From a checkpoint of a small self-supervised image encoder: norm rmsnorm.
Rows from block 2, named by matrix and row number. Each number is 500 + 50 x the weight over its row's rms, rounded and kept within 0 to 999. All counts start at 0. Numbers have three digits each. After the name is the row's rms in percent of the matrix's.
# convs0: expand pointwise conv (model.blocks.2.convs.0.weight, 512x128x1x1), inputs 64-127
convs0.56 110:435540537444551486438490489488424519552475507585478401472526458475502415587494501501506468509580500546451477540506551444506580417504481517529520586466538561528451500463456611521547485606474534
convs0.57 094:571475543489534414580547497408475494478542481492514416438517462554514476538517391557460512533572492501518454528520476539496497481469539479518527404472533434524467520551487535478540467419481480
convs0.58 100:578602548564402531493463480467470364500446540540487483505478443405527503571420573520536472499529546576518510505528536470486504477399472523519478416586437538443483553565469412555417546514479512
convs0.59 102:526472403532464474498453480436508512612455514584459491549563600505533517507534393535510522516414488599437455481455435495596446577563437581473587493518563572558603423507522493445490496596475516
convs0.60 102:501451462496456423535377545479385415467488556493535542517473456404579543527449567433565473524526502483558530470606411605504420445536508521509504445592518554438498461398545442552442522630465528
convs0.61 094:512552546584436508557479469548553509538481542496448516507525580517488513517483592493571502516431456486602514418527363587408450417501519574474530428457481529508564467540538395558480550511520468
convs0.62 099:522501458497514479513472449404542552518457479454522533485424557555561455485549419547506490485572577465463445489468398554535546560464501420501557507560481405430560550500530495526447498547504382
convs0.63 096:523392521455494442533405499496484499502536514582468535393540418580446492536563518536506498506468465517526385469480440432516481468563476593518565528514562483479373502492511512458446417528502461
convs0.64 098:492568525451508398538488459509531503497493479496523489471607507633473489469477532514473510421508506619468559478454432488405593516444465493519488555442475458517432513425531477529529544511516559
convs0.65 108:516472422522506441451440390433464480516524471493487412498519444482512561564482528419538545455463476522546460451408516491489540509527465545590463540493475522528505390426553526624467487564492454
convs0.66 105:534479498463500449541459486481505471550534457571447369483550586503521546530584487459543499462569550516480399492493540380494534477476544555537481524516460441489464560481424498446473441547536500
convs0.67 095:514540503411542515540521534587447621461598443564430426531488457544566470490523427560464542478498489508507523516483481561580456566483358497594497562419507468496532661460479498437574474449544570
convs0.68 106:490421465479440456550384383595452519579490511504416450555563656566526538513526530476541557539525461469571458591504489438495448449498497454502397496515518535539453468471588497523431410471477515
convs0.69 093:494389591527492554469452487434468434536583506512508467537515497465524468576458505514574435454399504533451472498501500425595455478532548435420476538504497568527517442523626422474509493600536505
convs0.70 101:551578565555519460495572493555528417499455549477518516523518465554426493471578506483506468485470485505553549506524512571491572502548491370440521460507521464459545558564553468530552447404630502
convs0.71 099:425500517525576584447524485470508494541465498539435498470493451468565517385483491491548492531408481595479390527476514375528539537509432524536424536638565506419560522493504600457496447561512549
convs0.72 092:467502578432571468482447532474531561404499529528505543563605514493419459508473566492379490514507507433518500524527467500578492559543496438552451436562415586366457450498559540526502485555495542
convs0.73 105:492477482521514561409436537548495481515468514496456450549514499489494484536493521466469421431507486523469458483611517500476550474477512400468487449525494517417543431579481445440469552558471515
convs0.74 098:503487500529440507510503497565616430479449549548614558539527501494517593509439602500520555464454489435530528432602463559430554361515589434457466479545443558509509429548464496510469503444489537
convs0.75 099:572450446519436499470438444466485443551521540483551443537438507567519486483580479567512440478471523556485493545473459500435447446457529501473606536614405556412468519522510507487500398548461413
convs0.76 098:487503523531491515514544481519556450462517461400505549488536487454503488494461464503505486444425491544460507457513451559446567430469463508494475412486385569590469462616515488619416485528615455
convs0.77 102:475547531488500585511556424443495404503572470389533436428473382374532464493491490472533488466463463584462534501537486475552518408500513568500495481517471497603541491487600455486445552425431496
convs0.78 098:472501580582532530530562540489511493539529572525614474586562449482475475506521476498434517505575493489549495508411483536550452516501543465493574441478476507385474503507514455406538527462600441
convs0.79 098:549485497530496554444461518445503512446518519601530511380561509516507453392494473454540446588563520438477472599555532529486462446511431598470573463424495592499442535484424540411534457506401523
convs0.80 102:509539377510569435533523437391532466497449500520502415484530425427469574462444568507635454489534528449538527445413559530496418513463536490464579473547427488525549519589513453543423444494532469
convs0.81 102:543497591421525485540477589517554480519524508455570423511470469550497443412494547499518570513498471545548476496482454471620522538499412499590432557474507568523548449517504534468455494530452542
convs0.82 094:533506469544532545538467579422555536542510538530475515496536450555527456449448470519504494519539524527482463545424442496610502625546514505579546591479562563478537499485518576403504499535473534
convs0.83 102:524529536466618530480474429474478552440525503481440468456502467480514473494650516574530541536574490519489484469493577477531526513444469542495600517539505434382538485457556621469535511553465473
convs0.84 100:422494503511515508488503556541461500506406539444533521522495448558476492491444516521441553621501545568506561429531464562554488563472563523533513575549549500370481529503505471461506496540454531
convs0.85 092:576547528477523436507396483378476416515451468576456518471523520509539493555494463385468488527517472532515512487523447592474580495541463488520568472533585465565461543466408511538531507477553578
convs0.86 098:478413468420555512429515472434528548430448554524462506541469488575470455509527382560610544468549492655446460486398486531454513519532569514515519510393460516500569515534550526462476545567512621
convs0.87 103:481463589516379475499456504477493437536543509480473539402521566435557530545464580521506627454539475500565568499531460539488426459443513480543451502464526422533470421461412458553565404502505413
convs0.88 093:653559556596530490490576469519528496465525477517560439449508542503499469499418548488486445570529477556490549487623500535468564494534448458522464379483435538540488592538487518458551581491455511
convs0.89 091:460486542520493492473478509486551538463516571524479385519498505482453510474534526475413538627507527481457475495557439566478533516477550497487454472435431506412498472476382472542467541459528473
convs0.90 104:447535518527559401547556473506522502487510443474507496456519457504445514502500422504569471596481477511528430507342516528519500499468476535411553606444550516586564446543526582450489502500467484
convs0.91 096:435559423467562614528560443561491498537574497504484497401554497481483508489533495475450499580522467482492551495547499445505481532407526479556442616471536495487500514538543400531465542572446455
convs0.92 095:578555506512543574452495484560562509508375474483535526569640496532477491490547457513424440448559480421533503486483502427531495525536476386504439465500546465503490536498486536474527562382574505
convs0.93 090:471493448576493578538536507524491511540461514509563458474494521467408466523599532512573500449529505524560574482540473576484441412385536501408494466407492530417549517486553456549525560412517416
convs0.94 093:509546460503502534500525477457461605534467433617565489493485471438419454563533347421500502537509474457463512487482514536479485490464487556505607496463531392389438432430440507498528516485516459
convs0.95 098:493517504531535580523450492506365564524482436465509443515573515475505514577512498477472417458413486543514492424460509518442527515480481488506452471546390429411456464625502458550561597542531503
convs0.96 098:593533447497422498489476466493458473525547466488402472504586562559548542533466519487514415501477474516452509438465445459477424470426504506510501517525434346568501547494459461531515522513535526
convs0.97 104:458525555422633595504512509491408553439508489523458576557529404454540506468481523521451502578570486531459474600513466510548485504505466448572462542505539568466558491427494500483539460525440528
convs0.98 098:469553615546448531485498532481470541516582575526614525516464512487479453555470501601422524554492471354563546454534501501455546499518552507466452465425516565501488522445409539479457537456523545
convs0.99 095:479522564501515506531519467542489491479443466526525471563512522455493476532405615582482498442484489417546608537533474501544500412584459399497537523546531470499412505436512446554495554449480487
convs0.100 093:524528583482585452510621558538540478520551471530446495425488575567495480498572463517465459549497505607430491472453490432528516577582517573539557499494526504579449522446491510455550502393491496
convs0.101 102:402491520429509580458446479525485415491462504445471562556370512551502443541495563476451432504490452503461521618487474520452487507428516523517395531560548484495475437503480493574530473406506466
convs0.102 102:540431482455588447520539406568578526441493383472496529501571467532546457510511463501579453510400637493476514441508479461572496492487447559578498556496543498400458534491508533471427556548645509
convs0.103 104:547492528461525575592511513539511460471509563541509422542488555532522469540423417534361538560581433549535445521465602518472605537468461509501462506464543516618498529534428462502508576433455536
convs0.104 099:485455460488520471479479380511586407521469436447476406491528442485499515509512516534487591452507511515504512510536453468464473446571420490544517447495531515493470506406520461467423530527542564
convs0.105 095:589435520575450527535466522518579498492383546544566579532488505457515493602486476449531427385456484513505514543486502553446499486499599493479540496429507504507530450528574423480511501578523453
convs0.106 097:473448450550516493501481450553478527457392492473425562561438482496594422495602461486470541439474574575467480500438581565518486481462447456501484488503523544423542470553537506464460382573544516
convs0.107 103:537452480546472607451497419455410465461488533515468446510526530564486550509482655491465658597366493482464545463571484509460480455443492476479423498547458521564435543383545486525537502579471522
convs0.108 096:524465462432434423534423515451386506468519595483497478551545515493605497447437433506467556544476486610523511514490483535469569522537453508455562485442526475522476528510511519460599577487463588
convs0.109 101:477422453523472478449468530465523428433452536536462481578445429498557550491363481464429559554534473458540563477487471512573471478391498586574479500577463575555537549493468555526448490570434540
convs0.110 102:500453424550473448441523460485555493561513493615468565524602419513554573481532506473546609425585410519529474386598468463543448463559442546462523511494539468471600509476500405491399531577512436
convs0.111 094:562469399538375491482553485509558562527506368460453454505530523460479474503437523451561497563502552619496541472493532541470477463324504507485498481550376460581433504584555399472414511519503483
convs0.112 103:439581491499463531453474517521500420591511437500389491529579528460550585453493603420472507474457464514529475459604420463493542526549483488531380508463420441493504537355583479561482545457511523
convs0.113 100:503485515425482544470463529557474535420575410515465498556497595538498512494453493533436526584467532497518449488528471542465491551486481496507504478619546478526494462449494568506608491506576591
convs0.114 095:503582560411474379522471600514477588572444483553483477482534469537513517476543440476432454521503466543436507609459538505505512551511499478544510412517470479471503487491489504469481565553438592
convs0.115 101:443487446546505503487519528482442557539500570493378595501479489430484511432411533407379566545445458562497476494482422507572399478553522467499465455521587511429591439445494474429456480625470450
convs0.116 095:443445498393485408396452477497466521469563479447553472505632514485535483429528535547502449579588482475450540495499502523534465514570465563557479521436572537466523509398447509461527508437396463
convs0.117 098:396509517545525470526550466502536425509493494473493473516512437475489503476490580572490490507457529419523552487564520595473563487459489457481443493521462519487511507509451516567511537537539546
convs0.118 092:448452577420447522459537501472439514553498530570483542496421515510515435425504512481436410474557376447479492506576520413508435498470430572544477513481615486441523473485498538478615474421395538
convs0.119 097:542488435456513527477491495402468503513476491489526547480411485566532437466553392597556493575507492527466472539514528523633513535396456559577568484526504475501558518548570475507499519632462491
convs0.120 094:522540395545559455497539508420465565456478537495472511527551508480546479481544436469551471514540430575515447509481423542466477522566481463497646495510397445524537592548561543559414492607474507
convs0.121 100:536578442495468497440476502512494480422457576462525483482416430534406508675439514494494442539565547530444500488538454542410458494457574427534435392472434473478585507508564482537501540574501533
convs0.122 099:440561449386493502510443433465510568456551453493431499480518514525595454478508418461417474554460570555497512478401502418527432499504464482536495557491482479551562544443527514444491493467468538
convs0.123 099:483425445507519331434450547424497535579431564572472539503532494524503603460411452477458514521532490532526522486501475422561441487555473499567537489514508581452437500488529521485539591567503596
convs0.124 103:470469539443492425566472562539541503492516505522499517558536626503491543498489532527472504540538439507552569514646509471526560523493469569464424525580538479386479426410521537495566490485416551
convs0.125 094:508559609413399473580521514520605476478550438530442428441506559536549457426478480451488408526466484475554503505472532422500495510576424535488581569478558496601397529428517491477526474449432473
convs0.126 097:527489449470478472477532511424431520598501490582462413516477485448536503553531449439493545517544533540501426518488534501502404443499510522467456464521480550453542460524570501531458374528426441
convs0.127 093:470456468547476451420566486435431556522487594498533480508514384501546474540449425521536508475488483517478433498453542542510522523447536577496583509409457499478506445515509530493434444541526497
convs0.128 098:518539415466446459474420493553464522508563397542473530517450543547616534461654446511514490569490531460525451525495436526457512537498524478497605553510449492474550542514455471574496502549481545
convs0.129 104:506534554534491488586525463520568502477581402420560472493504529494542455527508446478448594424466571549474463459500502505406449500451660416469497510464429466464464561462494543610518494514506473
convs0.130 105:523571526540560483528406465543529553525513493405529542473393516463488544490481550545457470535435545519537578538475543516435565553451535462475484536494351578448596578551476457420516492438520445
convs0.131 102:489528476440499563561535451637542563560500523440502603453497511539448542541533484521463622482485448458481550488546501477561495534539445497613389530489517481514506466528476519430478500585536544
convs0.132 102:418434502516469483560524579467509433440499455481605477504380505454579497480564538527516472557558566516534462512417576485516520546453582452566497524543484547457486542545523462469459512561637480
convs0.133 104:452507572504498498435532593579552511504533501511574567540530584551521531480518470539534490580428511537437573551494540550683503473480481493540575492472507460412473468379458533406490470434481488
convs0.134 100:513445455481483484551515451460439497547474522500540430547510440378477379584539459497530374530478510554477498538476510533522500392524503586428564504469615511507500416507537499463594501413456501
convs0.135 101:502492479520464546509520472446518506552503516445485490509482431531484449408529512573532450446417551499457540513407491509477460506453566495445530558449444531576558493532450518509434528485574435
convs0.136 096:502467489532479455558534558456498549516480504375562474565434489552482482515522536489522518605508524578466472535486564531486454507370512491530475542523494561512582500508493588447507483574521489
convs0.137 098:509520492476504411478490548580468503589475514606469552532595497566558547541581447508540469559579553513475496497535436426449557502508500452514530457451538517490424529486473561478537473337517604
convs0.138 101:501515478532413463489455361493501485497515562466504444482487464404592476511439530371568520492474518576512499476480464429452387440493521449538484476590462459582491426577487472519395537557438566
convs0.139 097:539539562506599419533564514569544460477478519518574516575491504593397507535483495511498511558550566425457545495486507550468571500506531451431572479531479464518492450554455513479536479426533523
convs0.140 106:473486469544488489598527470570481503447566479455391464532554522516452550536557550467533640534446549499553519414553505588507501523519545529585406530501491458546564382472590466524442525416533516
convs0.141 100:477568526460373383567498560474478459428565499527541528436531515519400531533534534444514574571502536445507487487513532527482493409416507548424472375436529514456458429443435378614499574453546518
convs0.142 097:427465550490574569464471505568554568467448570598503506581480488463505435410528551475480478550443433551483468552526575483570515538500476511477545594401448572412555481474505537442507508519456504
convs0.143 110:499501487519515465519566511590533616469479524504454609543443490487524477387558399503436556586455497525573411478539475501501557592445455428556554535555493549512551510518432581422585408549525457
convs0.144 100:445539508528454466423532510472483420440553546531588562435507471417571574567511635418525550452522580493516540422540437449470562450484499486551513446529475537577423531567487476661507493524508470
convs0.145 095:490539427465470543532386486610479504446470465539431540446494547578537507504561394479486484555558535481532503487520493465415506569504500511531457543511555438510443616546510576484485483474548537
convs0.146 098:488426512559446536461450525493393496546464564569412470429504474522448454455551464459531525437581527499514476544516532478531359522501529518504591518523473472481542457490527478537590490522471428
convs0.147 099:500495448511471549356532419510472537541472488564430473523513468563499537475488552450436513410537509529489367476458564507547512510594439521551536564556555571442481570462493523525541559541439540
convs0.148 099:452563559517444473532548552487496487474547563489527560483500547539410356487514438520566459453455469539403446494485499447579455523518548589546526488434566511606542437466526521362548470451486470
convs0.149 096:529510472580462457509532555366479511466499430603531589381481527579539405573563442466571471493535453499506507524494529504463456489481522532409518429475564394485476455455560454486469541456534439
convs0.150 107:443449505521455533428490416500437445543415473439446501528422508450598543509486558447460481504519574529431522575492607469483459509455502529515481525620544542512479519532481493481455422403494516
convs0.151 098:513513580588474491572468560442507528473525499501526491478545314524500459545528444599521433471528527461490508531553421519422529515492550436483463539446521467459487483617452408514546488554477395
convs0.152 101:531569520467511465555427504421479483424483457523617433537522524541472499474453396539429444496421606490524477560556511505514523569488512420432499445537429402583438486597489453541461468475417461
convs0.153 100:458437516464528518464469408544491410489560515422429393503443509475512503533493530415508543458445487538592420532505541481456402518466522586480479496512444527495450503511509514540532558464437530
convs0.154 102:442461517448492562492446471573426509554476488513503449495509647487562451504573403543527498463562446527494481533509621509498501492515434515477439552514540440520373532490484540492530501410467471
convs0.155 101:476516442482499446503528559504475634485500508544538575500473444486526530415576461491491462543522367500447468513497589419558572568580500536544531553486541528508451582469459632544569513479463557
convs0.156 096:546520510502485545496521443488394477435616520484507539513384488526525444587419588553423517556432398484521539567513479498482538498474512554569370511548498518471452526516430458586507631497444530
convs0.157 097:508458474524523553537493478552487519374470487524498525487466513452506474385489610508529509486533512580456460493546541528563513564487510507526479531446446588462525528465575556465465460515480510
convs0.158 105:489525454551478410558415588594520512517510429556421455535526465525541527582472519458481504498463446429532494488552474524536547510480390478507515489536504458519408426507463509562531440491470548
convs0.159 114:566571529638433545561620527554551543495528574534454493538497485520509458518513448557484459560461519503508429548506514509463512557444459515550514483465483468542488506534546513476507391426501447
convs0.160 095:500533511458524592555442471517495503505456429508515546455445486480489474424472469489460453456519537467489559608530529472453524567517496449513531565535474493466499537474526593602580481500441694
convs0.161 092:428597423530545459553475512549471502486498501444488474612543517551541569554425516530464635454502528434508551480530419488488463501560504474548467408522466595484536468469443478449514449410419547
convs0.162 102:417536508513494593463536487453546512536558620477520548586577425464505502537420536484441578525541476534459514437552556436459519532628534504448430538424519532493601443572513499469548545461443446
convs0.163 094:520498489541558540446539430574563414511561476457424438447514482485463526455447458451559530388535560507541487521579541409482456501556487584494531499503558523530466527529516461553503454478519521
convs0.164 100:437358557509497477507535521457524530506493438462589482434468487481478508478549626592531474559605458537533523541528531517536540565424572514449474425475481459440468470437438549514490571532518459
convs0.165 099:454489472444527469534522505492494542404628497482498533466411524587493448548564428491416562520450503457396517563388530492525540523562443467560475440502579534562491536451537512423534537478549604
convs0.166 095:506633586404574601504445551538521453516613536487583512449397500485501544550558544572461498586507554505518524472519405536545584524436459506540477486472522545526460637495504528506566515420440473
convs0.167 096:546554581524567485591504575560487471496488527467581517540580575532448513502507492601417445423495538434552414475513518575444532501491523382514524493407495470541494436510479505531539465498569482
convs0.168 100:543511546507500425533458494433523578384508485471515518409511541472483409539505500518490456588475417438444491453502516552418558482516509419526476497456456378534442560536465526539477617453451550
convs0.169 102:595476484537498424456521512463559486525528501486524487569578448494481454399550485547621367568505489530472462558461488497558412504506490544461581529394499495486589468481499509518461501500505472
convs0.170 103:399507641460586464512536512609503522505531475452500412495421483439502539454350601432433558549513522488466435508517465498542473540510548530533408499455448513498595523481500475568428499470481492
convs0.171 105:496576519545538489525569514532520599520540496458480442501477469520433448489564431554484568575446472526520439486384516527512549565524544519544585454472507461590447488506556529422509479555487462
convs0.172 096:394528582507515509559548581451517559477513450505504506538422586612450515433512476581513502524505480560544426540460511528534484502533512506487504517420452542525539531565501517477565490471460532
convs0.173 105:464472471510457430534484552442556433558486559456423490538583468489575530523500541462598491557433553441552519554424461494518471522487551510528469463483485505471477463596524510533419374596459430
convs0.174 102:486551491490516414465553495633530502538450461483441519522534513550491484458541534541458440423441463452595459562525532586475535558455490582550478530491551575453524536495512535579471434476544485
convs0.175 095:484514475435538511462564427507547543542532517505482458571509552508512444475508452522503501444519494629429519468431529467562473545491541543571581616530498465620557584514555501413511485542516503
convs0.176 093:576499489462501495459459501512436445465481516438537444499479504526487493609452458481454428544454520466534454518482438577482576314469528482482412399444506450491416496612505452516533526516447480
convs0.177 101:528422538501469368553540550536504451430449477567558488421375567523395510543527556504515480562515528429563564544591517536503550493479491510435470536412532514469442502560464464705551586449542501
convs0.178 097:501474560477438492546454523466496521489574519475527526423472509531500450471523585522455621596452505487513493507460418591533513431509496500581521498460498533506471453516554551469582555549555445
convs0.179 107:459499588477565577506475436522431442513580503479438436526457564447527451486472507523465442389472542525493495595465495447508449512492569589551435490587466518431466506504528515483472440462603460
convs0.180 093:620438481462470401489395609439509455562490509509493543496580497518541492433475612466529540525511426456577480423557474477525469474488493486454560538457492550393457520477569454551507507653519519
convs0.181 097:498475474438538504526499509518501577487484443455477529553537561582547507489505425537475556520509524521494530480525449501524521507536453530632450526507580547510481490341528491423477523510432565
convs0.182 095:436552519496446444512522452426523461528581500455500496494487441504562583552452544480508486485419454470485495499521416541549361461416535516522509535466423501426421487477532494597574442624544439
convs0.183 098:509464454578514569523437452454441378510476529419571468481405545468526526533440544558490435489501535494499497494481571556475490458368447451482444497469465459531532545512453501486494586451458476
convs0.184 109:438574462395486458469426455543508515539457490554384447546580502489470597506390548447453509515461491539469497399516433428490501540561452443540517509492588535495598466481368489506484477529499467
convs0.185 101:441435486552575509492544486531637486538399548446535535521630581520462534485487554495506554476534562470456582522521462485414508474537515415488534545435562483514531516473497512516537492502567503
convs0.186 101:485487483557478570379496452496486563540314395502449522444553457489506486546477421490494475493544519525461493492418551383491497563516527483563398479492535500490436542499438505449549523555556444
convs0.187 101:561497596452525442512616522476588473517494455504468437565515395492528444443518478585500446574522475514481424514482561474627432563505498518441583562369566527511505496426452511472608510479499487
convs0.188 100:492482477561574456466609490504562499539427491527449465572575504586545597479517480560458531388544513564526472406443504522540522643527602468503458526468512566427571543515580599455463420493521468
convs0.189 102:502515491495556433476485447413512563519553531537498442438565495503540521556492394555475510540556496514520523449618446513370497534497485469465484370519481474514473440474493481445489560395473542
convs0.190 098:480550564376573508615524616491552573477464536512518468475465581542406520478509527551521455549550478466441471523472474493462484503512452500608482493444425560485500481396549485390526520527465666
convs0.191 093:549425441566454498509496472555480438499438492444494507439465447529468510563506508460516480446400516465598500528485579530400490492458544513522417440521390536525544500604524511474473460492581477
convs0.192 098:524580482423564499541539502512445562465561528515433511531463407453532412513527589499395546555525444502429464498508385538538636547511517491565469587542462467527535505554578526443544482535497518
convs0.193 101:508523568484468478522579483580454508415594500562526461498489546522534455420539334518506497578527534486490448489517434447471453504492461544636478506463459434554457529525450574507562451570441550
convs0.194 095:485494410584411475432507498563495478521445456567570464458515471486587561561539484394499512445460502435617521502569478554508433536441453495475519477524516575451624500460448529587469480519416444
convs0.195 100:457431564515472500565421555478411460473572496485501389553510562560495515526525427522540510576536514420528456468480517508417557397482422545491481510504432346497432542516463514511492526448440512
convs0.196 103:492459501491487509603500556449520444435517457452518515480526512534547506460457448547465454543558468373506517579511489486448529503505510462578461560547571507444432606466507510504514567401511514
convs0.197 103:438476501410502535581506534517443547511482499555481466536470527465548445445535579529510500540544505437467511522488508466481502510523572476538478560524605526386501460499513568495589502455470505
convs0.198 102:494533516426547498456546485536498451476496522550485477580492507566516530539502639499520478471376545493531583514514509412528495496511591533482383487575460615504518476470519524496483473480462461
convs0.199 106:478504495396482545429473406466435536510531502539477451484490534482515529491540483463466505581509518595404416517505479506445522565499549532557631529566452456492536549492531458528515527516465513
convs0.200 102:502488520556501572438559648533527456501428590537493519529537526475500532442461569443512533432523430474548497520590450486465528538532513481539483517484537509589496538448525456542501501483467506
convs0.201 111:589595592511582559458508502544512485450553497432464480432509533506517483493458506505467501542473564559455420502509404517477561537520521424591505531445538404487528534588493494449524482561490451
convs0.202 102:456481486527487535504517444431474421533561403507437471496563429481520501475430495450558561460547512470478441534539493566442387376545468520484416490586436481475388501522583528515548450578494519
convs0.203 101:489492377548430603446450494471494498467455471554480454535428451503518512605427467440522496391510486483485538500514534516443522432496551472422464527499418522560519526536471497569570556509475493
convs0.204 099:494444441535466546423486497460500513499539522496512414461512423406557545488460479531474375511438403488443526457467492395439455504459435533558613449595505551511508552546502484512546562534462543
convs0.205 098:568575448521451595387494562453476461448469529540558515484516550444495519483502471539475452523520434499523501474578474536417440421487462449446506546458484522585505452446542461559530455434499578
convs0.206 106:551570553524484529504356488506483572549534495532572537457383473431483517521469500507432432511559498453491453541530439579474531477469529509479585435478513428514471550485470406546640535483461510
convs0.207 098:467532489576506480544488484501536467478447449524372485595618447572456515474478559573518444517527509484447556389524445526521537495501503389509454442501461438453533496508478511509492648502554478
convs0.208 099:475530443453521496435478549491551546479470507515495449530489469517500540489526491601432578565434579526449364457515512478501510540485520538547573535429541478441534584504486600487580387635474563
convs0.209 103:539474484505429508567491547407414441528532528449520455454499517463458538542432403474542454491561497571438407527448569475505467460521544516385545478439404547519538441579507512468475451486551462
convs0.210 095:553487516488544477494575573427461471354543435534590600450462509522435507496353459514515442445500511440485534461482546539411508538461516485450423442505522455539526568570463418464527501426533521
convs0.211 105:462479479483517582564559459526507487537487550473513501507500420423492569597483499449407512470533547490519522462506479468599503515530480511485490495546499539541541470513531613461461522502441552
convs0.212 093:487477548467420468555411545519525523555442641590454518573523480461507487410504521537475472507539442413469468528616468445518501473619465465563545519446575522482517510528544493453421454571514491
convs0.213 098:502495525470495457458579559396516555512548511524507607484512375615544435459473487460454442462489542552423476553533532556542396470437514497441486444441481486484475510555517558489522442569465469
convs0.214 099:497508565442525505546565561413463475469517528379590453478472440545475459517463567488531461536571529448492577414552464566453643526495516385551455487470436481463468503550470512481556504387490492
convs0.215 106:499396507574432515468509470463483489541487530487404462527499507552542559500457435501473549441517497472525462576414551508588491544478478505484476509619516586510494438482529512481375368525549499
convs0.216 100:468584533430508445553570399539654472506490464462452399623552501505485489488434480528415489501557481525475537550487502542527489549569445533543429530466499523513459512434440481445539514553548540
convs0.217 094:461493368496510457539427413580461490495420465481564489588423502465633567492434554535480546558451539447544454550468496431500483424427453537469466505562511573560526530556501464440445495533453575
convs0.218 095:455486515567506439528461494446493442493455522528392515606528496474502512493441554545537530598476496377553506499554427613537509401548467497435446477456399496497532487531561541600462546497508476
convs0.219 102:512516482477580447597604559612588483569543518468561568559570536531398526496529544571458497562481564482565501454484573557517511516510546477472416558461459568511621533496455449530465420496545498
convs0.220 099:541485353492480542587447429378450415434431458517517507563508560497503508525510512613518445471459511536483469527580550406472470462539495511430448538577461522503504422517481526462492461385511544
convs0.221 094:429468503575568530393455493593495506542388512482404515518584531497473502418534477506492450405520499529507491563575559426543533568445521516462511551562611510494510506429477482528429497498463472
convs0.222 096:517554425537518443568499522495477544461584460482536459358505549518437478421532501516562493510548488420519441498572467571429539462458502469588456434464549507534479517466473471620499578475478545
convs0.223 102:508465491516536472567484537452460465476479446435470439452462493512493504497436454475518464527510439540469589476423492492443492483559354483505515507447524398556445557508467466471537637589465589
convs0.224 107:460525470521465513488457436499523430493498423405615480518460529495483468530481418494445556461436475537437506467538586456508491466419521465492429392492436483526507508481470418419488510513523519
convs0.225 097:475544471478462410534413535397494601576506459581508542494631509516549487522499470510513442502535540512480435462444483511516465453589386570487599485450488495453427486474636447532519453541554486
convs0.226 099:474529544481503537426443455476480567425503502528466484522447560455557510444473478548373514523528556506476542536555526505487527458500370494590497510512465470501515552425490463480609482513375584
convs0.227 102:511544538519573490552531514504566536488515416408585413531468422561470399462519536592512474592551576469472556465456432491544520531537533415545531476507537522451481578554479464448571523505538544
convs0.228 105:568467534446551553505517576487481535427536445506482469423483427494490480431501476507417429490492496608477466567407541489516461514528443477526520570417525494557537535521511523485526519430457533
convs0.229 093:540581525458487573457487493471509461500483539394509464503487647563499519517528501433472533571438517459585584466608505488512570461511469473526496390572479598423549428583456531546512494456540470
convs0.230 097:540479516398482412514442555451463470450512491540486518533475476561451540493503568414487419432501477465546571452529488453534464516464348562528573408457433469525499553474441504562492511486546551
convs0.231 103:578484516528476402494474570580555586596451457489514466544496522589546468474572517492552490460461541415568451493388440502575575533464544479531536574494624521462497556523538501465402460541525472
convs0.232 102:559566535407544648505510510530505493453444493447501367375405491433480411530478463468457518559545443485443520478436454529524450538440540473494507484450565499535441537493422495548587504429504513
convs0.233 103:427461527405470506421444435497349423536499531483467508408571490490535514522533535487582490431493532569445456515534478480526503515582484631522465462534460446513431511611561540521488610541450555
convs0.234 095:476580511479488408604458531495452478427540428422500551463449509518390453452474467473425579508540470530564501501531466540575424517496526548541522500425463436471462486563444473478510520478452472
convs0.235 093:527531450526475392497536451497495551434481368498521479536485488492526476480387485453506422528567555488469548462479594510478523448455537484505555492500468461657523567511463471537475487412453571
convs0.236 100:535487498555447402481519517454391504560542536597542464471488503469462551488466510513516585471469495486618503465531435578449522447557368514584486519473538431373448511447459564511532489487466549
convs0.237 091:537569476523517470512562549406565514444531413467463516542583485508495404402579441541453426520488505458498469558399473453549458506521557491498579443430545426571503517557476444531490503440462513
convs0.238 101:452397476508483483490586492520471408538466580446538482549515456499498423500575474490439447528486488576528480551502579477604449591500511566466511548498502417486533464506545529476502467587545492
convs0.239 096:540468445493505549519460509523586474458473462446545460545553432419511378582603563463542468426412614543439514470538495462463418505467553445407444494469490499437501448488583551460463478516530536
convs0.240 100:532472613443531448499520543445481489439484397538504481429545547500397507498498478519454488553471517465534586460488469541411471475502506402546586459543455412551362481434383524555511647484523518
convs0.241 096:465637493414468478525544512550451570435514525566477427468525521489485485469434508477472645587575436513485540471557465590518560528549395465570553530501638495448515508428513497519547490533458530
convs0.242 102:460460513485506517473539486555442555488483530500493418456516534525540577485520435481495532531461383624531502455497518552517478407455493536590473515467546498528471513398578472533462478549403496
convs0.243 107:459454494489571522446432530456428471492494452531487441440513504461544492509446473420420389489498484624568450554452458510455560555500483558554504489544444489519486540419432549550548526499433466
convs0.244 100:609432524541550450526563435452686552477470449478572555464513428516476462514517533513462525586469488447507523479449485592571545433563477425466491425494477411458563508446560484590484482486537497
convs0.245 101:545579508511569521498526559544458610453449524440455471516493416501512523534463467499477540529543467432453617485544443471475496588518507465497488546514534491546465436465472471482591542542533580
convs0.246 095:424550554519525478483540524532484494472399475572578483462558524568443470570539536513350524495509535411531525457516530458489510525538560466471427453441506478456432490520420461615433540423488524
convs0.247 096:525549490517500557530480502457517480454455384519513407491526567531457433625544469534430439509480478495501479595432581494461394513456590536510370549531483461548528570445427543487492577395423445
convs0.248 103:468496567548501580494553417409525493510500520543562451451389418488434417539529492606430510518526445573463487576534517512547438525485517450598504493429532483534579460477473539491474511475469415
convs0.249 102:570462550450463439575545515497523505484555532510470463507426477550495426500561360523443516525478525555446449548447524400520560576460467482563444542401432512526528477525451521480488467510491432
convs0.250 096:384437490519500455447450448521513448551492494630487517475538503521554555463485460496544487435559526474502502486603564452496463508452437501446482521471572497440428534466569452507435382483488463
convs0.251 098:525435503519571414489541478513561451484429498464501573485464445516457440406564443489508528508517458581399493469474546492609530595560526557566534561460556376487546552461560528476514507542448463